From a checkpoint of a small audio frame classifier.
Model: 1.29M parameters, arch quartznet, norm batchnorm, activation leaky_relu, depths [3, 3, 3], widths [192, 240, 288].
Data: trained on synthesized solo parts of chorales (CocoChorales), 39062 training examples, 32.6 epochs.
Rows from block 4 of a small audio frame classifier, named by matrix and row number. Rows with one number belong to one channel. Each number is 128 + 24 x the weight over its row's rms, rounded and kept within 0 to 255. All counts start at 0. Numbers have three digits each. After the name is the row's rms in percent of the matrix's.
After each channel's rows are labels from the 100 clips, of 14976, where the channel reaches its highest value: "loudest band" is the band of the loudest frequency at the time of the peak. Only what is clearly more common there than usual is listed. The data: synthesized solo parts of chorales (CocoChorales). In brackets: how many of the 100, against the usual share in percent.
# convs1: first pointwise conv (model.blocks.4.convs.1.weight, 240x240x1), inputs 120-239
# convs3: second pointwise conv (model.blocks.4.convs.3.weight, 240x240x1, transposed), outputs 120-239

convs1.154 094:131126139123109160146074136138175131152146117171074183140117130135135117120126111167133126147081106108120139132130101130122121154133155146147091148123137126121098116085123168125180118120104135149147121149133110151122127121097120119138111132174129113099108100125125104123144152166127101130123140106133142080080133123128136120104191121161149122086171134150132124
convs3.154 090:117143108132103112110126151142091126062138107114171104131117133114175140154140133128123127126070136116147119113093127166123110141120098166121134125091142140135090110096186137151135136114099149125110123155118083129156106072128127129130083184104104093110127175162141086082144153133109133139123152124146108160170120140117128173130158161159159127144109109144159117
loudest band: 1000 to 2000 Hz (31 vs 12.6)

convs1.63 099:142093128154158129094132128125112140105185155114127117086130121124127110137118138124109108152123125170097141176086086132121113100120166131104097098134114112132072123144125107139116142134160122139153109164087118131134054152180100125102123145125137096143100081122161151113108110125147143101114117110120151125110121124124128092133100133082128143149070130141127130
convs3.63 104:133109088138138126094139111119106148123193095134134124140101109125121137114132131127134121136151134153144100155126107151143104140113070210138123145152126145131135120111113141116133108170124138131161110102167194135176088175146121087120121135104111159128124172131132104123093142133129131122092132084162226160145107137100130136116099162138166099170136125116118157
loudest band: 500 to 1000 Hz (66 vs 25.3)

convs1.36 082:163106123081147169106076125111118121096117119104127137147117126170124135151123127131137160122104105093117131129100082080125174121134145114172119119134135105147115140171147162118150127156101133122127128118130109110159163147136142089162090120123117068084096168085110134089123176139157103147156106104163135069110113117118133094189144136118095120135143118179106126
convs3.36 079:107140093147103119141141166141119151154161125112133099124150117118172151110087150107159126149061103101134146134124170102110119057156075123144137157138115129139145119122163103148150115155116104145121129126146123119114132092125127137157092120148138102141086132117128090099148136100145158137155103104147120150162127131076121115145114099129141123124116116112140146
loudest band: 500 to 1000 Hz (51 vs 25.3)

convs1.59 097:123166133192099165127125116090122171149131137128103097159163103096135165127181113079141118125085137109161116131118110134121170089148087116172095164110097147135163154118132114148135107125118130114123166117148138136061120159102095115174143109124135097114136104139137156143142083145131120156131071099105146136116144150151121133134126106116177130121132118119121138
convs3.59 100:115156131100131101132098149091124147140111182135158107121088151155177091122130152131083162117142163179123092136140125093115173154146108077132135094110141135167141087146150060117129091118134151133098144112126128132122142085186113131102103137093147145171091130120130154096123110144150156117128116141121137123122131144129141102132140140154122165105154141125126126
loudest band: 250 to 500 Hz (70 vs 44.9)

convs1.136 097:156155158116139145179088106103105139121113132136119169125129153141103084172151091160155121147138097177132143087162151078179100165122109116168120141104145132136121162095143116122100177147145106085098130158097129151136122139145145113110113173130165103128136085118123130100183129116137096109074099084161112119116143124136144155130150118128154102121108134105179129
convs3.136 100:171145151137136113145115120070169130169127098103086139125147126133113107132134116153078124116132135071141140131128114131107157133125148125097119107106135118183118117141116155129121118110149142164147126118076099126118131183124110141138167127096135161147160120152126120089096111100112160178064136157111140143134139102174136192129146151119157128155146106108200110
loudest band: 1000 to 2000 Hz (31 vs 12.6)

convs1.182 117:125114112157114115131164117129148138145139108140129117112147150134131123131115107077106087062125168100149145133134100148178147094121121138125122104122106124158135111131125146089078127130175147131140119155102144088140153113113076147138156129092143099230132131104152117103127107147120127130112133142117073099131125104105135120111130115122158128136136161112140091
convs3.182 119:142146082120162123109078152132129093120123144139096124141092091104150126099144136149129136159151128119122119131132093108151131141141136114143150097100132145150125150138126101089127090139161099135098165167131093102105130158135165137118138077134153084143101134139127161116127126135108107104170192107152127122154103145116156128137164090083141160120117169106113127
loudest band: 1000 to 2000 Hz (33 vs 12.6)

convs1.226 108:151197112117128154150130142189101163142144124146142139121108105134091151100104118161108089108114122129123186163134165156149115113168131147121112122116091113094147156155092084120130139113116134167097175159134108123154147100132136110125149115122147147151098130096132126088119123135106148119124125107118129159121128147076163140112164158079106111140110085163157155
convs3.226 106:120163168112110168159116111134130164109138113090155115122150108134157116130119110142123129133122156121115143106118105078129131079122116100122142138122098111194078129130112121132117101148148138128114093145174139086100157107122096146152132142098130112096147129117147157110153078164102136084115111147126057118146125065162099173150120109141115119131142152155135130
loudest band: 1000 to 2000 Hz (35 vs 12.6)

convs1.88 110:123075097149121155118166140142101155130156102140099124124103106134147154135137184136131116180134146129111078112088089129080119120116148172125151115095142129149122127131144143130138109145103124144094152094117123102056095081132113140110094146116161131094149104142100124135127070151129131085097148151161106113115092125138112085116131109134159146125137067134120103
convs3.88 108:092153159132095103144156149176100127087130134158163133130148167118081150115093152124136081123196151164155127127141137158124123104135115157128137171126119163119119090127122169140107111125174110130107121170147128133080129167116106122108151131047148110095145157106178130165112099166124105092179148148180110141148126106108125143105092082072127114125083152145104162
loudest band: 250 to 500 Hz (77 vs 44.9)

convs1.23 109:136081112101094176115153157107137149127139141101113146124177153169135136128158105138146124112147073153144095123099141062092112096121152147113113094157076154164139120116136111115177114131150129172158144131166099133087107108115136138110130124110148168093122117124114105130092143107158118089140155105133129112103154139147130149169130149179104139096138115133136127
convs3.23 106:123146126131091140132153160119112113120108147201188103111122168121110123140117143124145110100104082080118178118144143186123092122186152132126136115115151123085112150140128107116155152117118105140079111155154077124188171132118128133113105129134120159148118127138109086128128154092121127163149133102120132147107150139090133147138155157166118123161126132120109102
loudest band: 500 to 1000 Hz (61 vs 25.3)

convs1.173 081:110152109085139133166158107159133096132150091137075156130126098174089146158140171158115162187098076144111142129085111116098102126125136114125085128064194144108111118102137129134154142149140158118079136152126129105111143134148164147154069142106104141132120159087107145158126137133135154108130191137163128130108072106117143163097102111142143104132143128100151148
convs3.173 073:139163101152101151115089114136135110116148123115195126131105131128114106131127153128171142074124060136150156131103106158114104152109112147157113148069143122171151145118145140123135071137119083113092122112121096131163096088105097119138133164076124142145127117129143123149106124155079129168102164137087122154120120185151128112120098136170089129168120128110137134
loudest band: 250 to 500 Hz (75 vs 44.9)

convs1.210 103:132188108092158109154111104162106109127131097123095134088122150145115135155152143156121119197142053118126110123112104125113119121104159114138134124084158129120118148116157119117156130148137137124075152126113092116101148132131147131091063127117117143094134157119110155119107070167155103119119187100117144118075111146110112150091123107177122116137153124117129106
convs3.210 104:144107147120161119154121155096105132139136156151106096132140123142139103148152112116104129171092200110126095134151117139126157130162119100117137108185142110139115055110131133105132129123141128095135204150088149127126142129129156104141079133128134144117135093128185119126121095148158131071136104129119094124070119130140145102119120143076130151125142142148136144
loudest band: 250 to 500 Hz (72 vs 44.9)

convs1.164 112:135203150145139111104118145159155140126110158157175124136132168128099130132217109174147124127181084142138135094130142109103157149118140144127115094135122126111088102106144120104151106139189128113156127120140152094138130123113122130119094145117116164107123123158095122139117099145159150116148134100119145128137112128128086100097057086154106130148132123125122130
convs3.164 118:128076063142123131085158133126112135140154121114124113135123061135145142136147120113137143155067183132145112153154129069145122143121062122113121123128129098139166078154100160124104120102100113141141139132134122107119114124169110103147107129165120143107125130147157102108110151113136114109108153125120158113104104125152127174132057169106161154153156141142167143
loudest band: 250 to 500 Hz (84 vs 44.9)

convs1.215 108:117153162119120151123128095135131127167147090125128104171124145102120127154164109113137123116103128116163119121147098068152186075104138134133108117162113136126157143120098151136170097126086112116155155141132159148072129109129117104148144199111130131122143114097136116144153078105156152114125085131135105139082162154140143076108120131126144128145098165124141156
convs3.215 106:183089100129122156133120110134148160096145117135092135133138106113121159131121105145152125118110116145114128098143118178157079098124074123140149128147127115112088142114091160096088139123124138132167137116095103163115132187097116124140160076174123086079109129124137088131155147088122132106136174125151157097132132119125132136123083132076142115133102151115148175
loudest band: 250 to 500 Hz (72 vs 44.9)

convs1.175 096:109142124131118180129126128146141114103109118157183095151095138174126115126116157118132111100124122129170116135100106178131171120114088148130093155107110095105120117134091139122135130078111105156131125126122197108150147135089097121136154116094152156151106111125148143120089132133100126135141122127198123147121125170174112120098151124091132138132090144154154116
convs3.175 099:109182128123129106080137100121084133114102088148125122150128117099090106121122109130146158150163153117149152137133163149127105136135132089110107130171129127129102168132087143106103116116133163164134130146120163137145130121076136152115162170119125064123155119140108111137175169124135148092107112116093101121140128105169153132116117124133124122082095119104130158
loudest band: 250 to 500 Hz (88 vs 44.9)

convs1.193 102:104117141134129182103135122129085139123121136139123161092092112125112135093131106101126140142130115081150101167093106150136150163106139108109115146128151131104149117124113116124145129148123089129138136135091134160085153163122102100146155129112135116126161160113156149165091173115126123152135141112091102137121134162110093059102111131124132107114099116147108135
convs3.193 104:123131134147154126158092144116094110158091128128125134075138159150110145148092101136099094139119134060124153122135094145123155124091157122122112118097152127114152118122190096131122135095144110084133101133102130144113088155173167131101108129120151106135135135105098188086143077161142141171125144136089125121102141175136100149111127131137124168119146123134130158
loudest band: 500 to 1000 Hz (74 vs 25.3)

convs1.75 109:159136110140112167108129127143105159133162146126087135123187112131122148136110139153139107104135144106103156128174116111115172083155119153125121113140097124142097097111093121132141123174148114141125145127129123119102044145127109114075149128156121108125115142110121160117127082118134137118162136136127102117098118097103120107144095124137194082154133108132099099
convs3.75 108:121128162122101123145104140112089139159109136201148144127090109118102157129144150136127138142149114149132186114156148122144119126192132098112131164142168141131113119095140139166147158109105137153093089175145112134132217133142102126121155132146129130107143172110134173136142175126139159138196117112103131110126130149142108138121131141145142162104114125115082159
loudest band: 1000 to 2000 Hz (38 vs 12.6)

convs1.14 093:153151126109160131095169122107067097146135143115127078091163109139137114118097115113121125105164148097104099135149125112114147106118055068136108142136096145149132111161153120084127113163154117106168128102118112133133117126112131111115163155104098119101110121150110138140171125112111121131146144113100135133092133130109142122167133121109140099131093140165096138
convs3.14 090:128111111123130111123133134123151094133117212150140086108188129116145153113132116127105119146164099102144113130154116115156145155136067056138144111151145133142118138143146105150118138100115098149143135143124159166139155136118135134147107177204135136119108121103148098118076135121141125114123119142124119126106142114127129176115175070162136153106134121117114127
loudest band: 500 to 1000 Hz (57 vs 25.3)

convs1.12 104:118138120121142151095126148112125126096095124130126147139125125125115104112096138160108121133114111175161110115120185063120090151147118100155105144107124134150129124123129117120112095140179131067126122140096095128136099123140101138163124137144148137129149047105084087133131114151143137104087107109106152162178131136154186107127153132079121136132112133140128112
convs3.12 107:148148171119182150153141154096150150185142157092080120130154079129112090140145132137105084142156146075132128149131111170120143132091177192153125138117128138112130109119088139115130119121186119128115115140058096106126135150151113147109127131116151103146156097110116138155099081124114132149078142147080118125125129145139132138109133133103119094166144197108146141
loudest band: 1000 to 2000 Hz (46 vs 12.6)

convs1.90 104:129102104130169134115117160129131088162124123078143137137167100089133134156076193118119146114139138162099158138116145080117107145127133186139138155131132134145127142110155126130116149107093147151173116130156117121136147164136128098136104125117126114148146152141119100135146168146137153125175140091148141136127127159112103144115180121102101133126130110178119115
convs3.90 104:138115134120054125080143137106107110160120148142130147127104103106136125141083121105185131133154068155124141149100148054146121114104113145127115127129123156100149106166136131113110146134139120133140097118166136125087135129090127164110132149111126135149116132155128151138131128117124162128104139137137106141113094151144115107159158077133132117140107145100121138
loudest band: 500 to 1000 Hz (51 vs 25.3)

convs1.171 103:130130138130133113137136117131085097137157107106121120104087102157082146096105108133129111131147101136125131146110143176147137087141142135129112126132130150124109154152133119183100163182157188103075153134134154118105065113137165105109116118131120124133138151114094146082132124134135132119117147100200139133146118137096130143121148101128170119112149187130128145
convs3.171 104:143151137121138122120135094142134080086166131097105192148110112133155156124136132147125145096080153159121128154133104110119104099098146128122144109137157084132113144130163094071159149130161124157152132101143151132109096121156116094139102132104141158128127098110134141143115108140118080137102083140114131145139132140079105101127131143138156094154171101157124094
loudest band: 500 to 1000 Hz (65 vs 25.3)