config = dict(
    dataset='synthesized solo parts of chorales (CocoChorales)',
    time_shift_ms=50,
    input='mfcc',
    win_length=512,
    num_classes=73,
    depths=[3, 3, 3],
    kernel_size=11,
    stem='single',
    widths=[192, 240, 288],
    lr=0.0032,
    beta1=0.85,
    eps=1e-06,
    weight_decay=0.0,
)
Rows from block 4 of a small audio frame classifier, named by matrix and row number. Rows with one number belong to one channel. Each number is 128 + 24 x the weight over its row's rms, rounded and kept within 0 to 255. All counts start at 0.
After each channel's rows are labels from the 100 clips, of 14976, where the channel reaches its highest value: "strongest on" is what is common among them; "loudest band" is the band of the loudest frequency at the time of the peak. Only what is clearly more common there than usual is listed. The data: synthesized solo parts of chorales (CocoChorales).
# convs1: first pointwise conv (model.blocks.4.convs.1.weight, 240x240x1), inputs 120-239
# convs3: second pointwise conv (model.blocks.4.convs.3.weight, 240x240x1, transposed), outputs 120-239

convs1.86 [163  87 140 153 154 113 124 113 169 157  95 134  62 133 117 120  69 134 104 156  90 151 139 109 149 108 151 114 113  97 125 139  97 189 107 170 133 169  81 104  97 136 105 105 114 111 158  83 130  72 161 139 132 115 109 148 113 126 145 126 101 112 145 153 126  89 116 144  97  90 149  75 119  98 119 116 120 109 133 124 100 121  98  94 108 112 127 101 159 131 181 121 136 112 121 102 130 131  97  84 149 108  69 132 146  98 126  96 114 126 121  95 122 105 116 105 155  97 105 152]
convs3.86 [120  72 111  76 117  90 121 120 140 158 143 136 166 125 164 152  76 131 149 144  94 119 111 115 134 153 134 148 127  86 122 161 127 157 145  71 149  85 111 115 156 179 171 138 110 134 131 125  99 123 109 117 128 182 119 162 147 130 143 157 154 157 150 158 125 138 156 174 135 121 119  91 137 115 143 140 121 131 113  70 179 130 180  96 150 184 102 143 145 153  98  85 139 150 146  91 147 105 147 147 169 155 124 153 105 109 140 146 158 123 131 126 148 112  77 109 147 128 156 105]
strongest on: note F#5; violin; note E5; note D#5
loudest band: 1000 to 2000 Hz

convs1.10 [ 94 138 117 167 143 153 182 117 155 107 156 133  94 105  91 101 116 153 141 116 114  96 117 102 139 120 158  81 138 144 126 157 209 119 114 110 100 136 173 152 150  98 161 102 123  98 129  94 133 142 144 121 153 155 146 113 135 149 132 119 144 157 119 126 107  99 123 106 136 117 129 114 107 146 119 125  79 145 152 109 113  82  98 115 159 145  94 114 146 166 165 131 120 176 105 115  80 146 151 138 110 151 117 124 109 172 131 126 165 136 114 128 179 167  90 120 100  81 134 142]
convs3.10 [165 166 156 114 123 123 167 130 117 158 133 125 134 110 118 140 141 135  92 128 156 118 126 109 115 149 151 157  90  85 148 106  83 111 104 115 145 143 159 125 116 120 163 150 120 138 154 111 114 116 143 134 117 116 137  73 152  94 110 145 125 133 116 170 162 115 120 127 163 166 147 155 138 157 144 142 148 155 101 147 136 141 149 109 157  97 116  53 119 157 148 154 103 154 147 109 133  85 127  94 126 150 142 126  85  56 116 160 130 146 156 167  89 106 153 129 100 132 106  92]
strongest on: note B3; note B4; note C#4; oboe
loudest band: 250 to 500 Hz

convs1.125 [146 112 129 123 111 152 128 129 124 142 142 117 154  90 138 139 146 105 181 120  98  88 137 160 126  91  91 133 145 146 145  96 156 124 116 121 114 118 125 146 118  84 144 100  92  73 124 123 140 135 130 168 112 117 126 119  68 119 142 127  93 139 142  95 150 175 157 106  95 144 153 120 131 149 157 157  83 134 155 140 135  72 135 147 140 133 119 129 124 141 133 161 152 116  89 153 151 168 127 102 146 116  97 148 133 123 158 166 127 124 122 188 143 125 113 130 139 144 146 153]
convs3.125 [139 124 142 170 130  99 167 165 116 108 134 125 148 118  98 154  93  99 139 183 148 119 179 115 138 111 117 139  93 118 140 175 106 141 136 155 119 139 114 198 159 161 136 114 116 155 131 123 128 125 131 126 127 118 120 151  81 163 144 113 158 136 156 124 158 115 104 160 152 133 125 121 175 130 135  89  79 116 159 106 106 136 110 140 152 121 113  88 177 182 121 124 111 137  99 101 153 101 148 134 136 135 110 121 118 148 156  83  88 133 118  89 148 102 151 102 143  77 122 141]
strongest on: note B3; cello; note C#4; note F#3
loudest band: 250 to 500 Hz

convs1.221 [131 162 121 111 128 135 113  89 138 114 115 106 134 142 117 149 111 159 151 143 128 145 147 103 110 120 155 111 146 141 151 118 135 149 135 130 100 139 146 138 117 123 169 112 124  80 139  82 134 118  95 158 122 144 146  99 114 154 153 114 100 107 150 131 162  99 111 108 127 139 156 125 122 130 147  92  83 121 156 139 135 159  96 147 102 113 147 120 164 143 132 137  95 129 153 105 106 154 147  72 160 167 151 117 144 104 109 109 120 123 154 164 149 188  45 107 119  97 151 130]
convs3.221 [128 196 158 134 100 161  82 119  91 143 154 147 138 120 155 127 160 147 120  75 140  61 117 128  83 142 150 137  86 120 123 165 136 103 111 129 137 137 125 139 105 143 166 105 141 131 123 140 146 145 126 146  98  81 160 111 132  91 119 143 123 118 176 142 110 134 114 126 117 143 109 167 147 136 173 127 152  98 120 131 100 130 156 100  88 128 119 111  86  93 126 120 159  98 100 102 105 115 137 103  78 174 131 119 133 116 115 170 139 156 123 118 164  84 142 161 136 123 122 117]
strongest on: note B3; note A3; bassoon; note F4
loudest band: 250 to 500 Hz

convs1.110 [ 90  87 120 123 125  98  96 113  79 131 149 111 149  71 151 129 117 114 146 167 110 123 155 152 174 111 148 109 130 141 144 117 106  90 164 115 134 165 126 156 105 100 163 138 109 139 158 101 146 106 129 136  87 149 123 109 124 134 114 129 128 108 134 110  84 114 124 102 171 122 150 140 152 101 133  93 151 130 137 119 143 116  81 105 165 152 125 147 152 133 152 123 136 142 115 105 138 131 125 126 124 117 100 130 117 108 102 138 105 129 129 151 147 109 119 111 133 135 111 153]
convs3.110 [142 131 127 110 131 142 120 169  84 117 162 104 103 132 150 117 110 121 137 122 150 132 118 148 114 142 166 131 146 115 116 131  95 158  95  52 160 134 106 121  83 110 155 138 111 127 143 143 109 128 157 136 108 138 150  71 147 128 135 122 140 138 107 139 160 115  88 105 159  93  77 113 169 143  91  81 118 121 138  98 105 119 158 154 114  93 130 147 152 112 101 141 132 115  64 128 117 122 139 116 111 139 140  97 137  87 130 144 141 127 150 191 108 126 128 164 125 103 113 111]
strongest on: note E5; note D#5; trumpet; note F#5
loudest band: 500 to 1000 Hz

convs1.51 [101 181  72 163 113 135 153 108 112 127 144 101 160 114 116 152 146 139 158 163 142  97  99 120 131 123 133 148 134 150  96 140 171 165  82  98 143 140 143 130  89 104 142 120 141 110 141 159 119 136 105 136 149 139 143  89 153 160 102 126 151  89 140 153 123 131 128 161 151 115  83 165 106 108 166 116 139 156 148 136 139  83 132 121 122 111 115 115 115 170 122 157 142 136 141 147 161 160 146 121 132 163 114 134 127 111 108 146 139 124 164 120 111 137 143 148  99 150 145 138]
convs3.51 [114  97 187 113 196 114 125 115 102 121 117 100 125 106 102 122 105 159 145 198 137 133 167 137 153  98 116 123 117 126 106 140 170 131 140 103 116 131  99 100 150 155 140 131 179 125 128 129 142 126 121 141 147  83 123 153 120 104 129  92 117 150 174 105 134 134 145 102 134 121 130 181 108 117 148 181 106 100 131 120 157 121 110 125 127  96 129  73 179 164 132 148 131 140 133 153 163 136 135 106 173 117 115 129 144 193 128 136 139 129 137 152  99 143 157 117 104 156 132 117]
strongest on: note B3; note A#3; cello; note A3
loudest band: 250 to 500 Hz

convs1.191 [114 125 115 122 136 169 110 114  92  81 151 156 120  75 127 133 126 176 154 135 146 166 105  84 161  55 104 132 137 138 103 108 114 115 100 164 132 154 110 142 132 127 139  92 130 147 138 141 118  93 154 155 185 145 194 125 136 169 103 120 135 111 139 133  86 153 183 137 110 148 142 116 103 112 140 128 121 129 127 148 125 128 111 102 139 164 120 150 145 158 138  97 141 136 113 112 149 111 142 134  86 141  99  97 144 110  98 155 168 132 131 149 118 101 112 116 160 141 169 159]
convs3.191 [ 90 171 138 139  95 120 144 152 100 121 140  92 116 134 119 130 148 146 108 146 140 141 125 215 133 107 145 119 110 145 145 122 143 159 121 164 147 122 117 144  99 105 113 105 154 147  84 133 160 140 144 113 169 116 169 120  92 136 132 104 126  92 141  79 133 123 112 129 153 159 152 121 152 122 121  83 114  73 138 140  93 126 109 131  99 123 106 178 136 119 105 105 163 137  50 137 140  98 121 117 101 144 120 142 153 144 137 179 111 103 102 115 148 131 152 107 140 155 118 157]
strongest on: note E5
loudest band: 500 to 1000 Hz

convs1.65 [141 154  93 137 147 186 146 112 120 103 106 120  71 126 122  93 128 132 175 106  93 131 131 140 130 122 130 133 125 115 111 148  92 126 118 111 158 128 124 138 113 148 132 131 102  76 134 148 151 129 108 154 120 101 157 168 128  88 123 160 106  62 155 167 162 143 115 122 151 154 181 142 122 130 157 169  99 111 123 143 143  84 166 130 113 163 136 119  82 134 141 156 124 155 122  81 111  99 112 103 123 169 114 101  95 122 100 137 131 111 102 170 176 134 163 123 108 108 155 119]
convs3.65 [116 100 104 138 132 105 124 139 133 118 102 130 180 116 144 128 117 156 131 125 116 140 161  86 141 124 125 143 165  95 138 192 110 110 153 150 132 132  82 137 126 158 135 131  88  44 150 108  95 113  96 140 113  80 113 169 151 160 161 116 157 162 156 146 143 140  50 110 147  93 126 103 170 153 133 140 153 138 126  99 169 129 129 125 135 145 115 151 142 148 129 156  94 124 149  93 104 134 113 167 136 111 164 126 124 139 130 125 147 114 145 127 140 159 163 158 152 145 168 125]
strongest on: note E5; violin; note E4; trombone
loudest band: 1000 to 2000 Hz

convs1.140 [130  97 133  69 164 125  92  91 127  98 106 121 100 162 128 123  77 105 129 104 162 152 140 140 143 121 135  99 158 118 186 139 172 110 143 111 140 129 149 101 119 141 151 123 133  78 105 111 125 137  75 156 122 141 125 103 155 133 142  84 125 148 137  97 128 169 120 121 135  98 114 139 138  83 139  81 129 124 133 127 172 145 112 108 107 129 126 111 154 104 177 131 126 124 142  95 100 171 115 157  62 131 103 118  86 154 148 121 138 131 125 109 162 159 114 116  96 124 135 126]
convs3.140 [110 151 112 164 131 165 115 170 113 115 137 169 145 144  91 126 125 146 119 116 156 126 120 109 147 117 118  90 200 145 113  72 112 149 140 164 121 101 174 122 100 119 107  87 130 163 128 132 188 116 129 153 106 153  78 115  91 121  84 156 110  94 127 168 105 125 138  88 109 161 137 162 116  78 149 124 125 137 118 149 122 136 130 108  96 137 118 175 105 131 129 112 132 137 115 204 108 155 110 146  92 111 133 110 119 136 103 122 141 127 168 123 112 108 129 127  76 161 115 104]
strongest on: note B3; tuba; note C4; bassoon
loudest band: 250 to 500 Hz

convs1.13 [171 149 104 139 163 164 129 111 123 130 119 146 136 141 110 156 143 142 143 158 108 105 137  94 131  92 105 159 125 141 116 131 142 118 115  91 115 130 130 123  86 143 162 124  97 151 159  96  97 132 131 141 134 112 129 148 107 135 107 166 114 113 131 133 119 142 173 182 135 117 119 144 109  89 122 114 121  63 123 149  88 152 137  86  67 100 157 109 148 145 123 115 127 168 112  85 136 132 160 120 170 122  62 155 114 152 130 112 127 122 102 165 162 174  92 110 150 142 129 134]
convs3.13 [116 137 143 115 107 137  83 125 130 131  71  81 104 118 121 160 208 126 125 110 108 103 150 158 113 147 144 127 136 158 113 149 111 129  99 138 128 109 122 124  86 121 104 148 131 103 111 140 125 126 182 148 108 110 115 141 128 133 134 163 162 125  88 119 195 135  84 134 147 127 130 126 157 153 146 110 123 106 128 163 138 120 111 161 126  97 114 111 123 132 133 153 121 106 121 142 130 113 114  76 117 101 154  92 139 123 114 135 123 165 137 166 112 116 138  99  71 113 113 101]
strongest on: note F#5; note E5; flute
loudest band: 500 to 1000 Hz

convs1.87 [146  85 139  99 160 129 155 104 101 122 137 126 137 137 163 132 111 124 133 140 127 128 122  95 153 136 173 177 135 114 106 171  96 128 100  78 127  92 137 100 118 136 140  58  75 127 134 154 115 133  98 118 130 134 123 100 166 102 118 145 131 132 160 129  91  97 203 139 124 112 135 122  73 157  87 125 163 108 141 160 130 109  71  95 109 136 125 109 146 173 151 105  79 160  96  96 140 123 148 132 125 146 101 110 130 157 164 123 129 126 116 140 133 155  92 103 163 135 113 119]
convs3.87 [142 173 117 121 134 122 168  97 136 138 143 136 129 136 104  86 123  78 142 122 147 154  91 154 131 131  93 111 141 125 134  70 170 118 144  82 124 135 138 129 145 130 120 133 144  97 119 121 138 133 113 136 133 145 156  83 143 179 125 123 106 117 120 125  99  96 214 132 124 138 124 111  68  87 108 142  99 119 115 123 113 126  94 100  99 125 141 145  88 155 167 101 144 140 143 109 167  81 133 133 118 149 130 138 141 128 134  90  94 127 134 105  84 146  80 140 148 156 121 128]
strongest on: note E5; note F#5; trumpet
loudest band: 1000 to 2000 Hz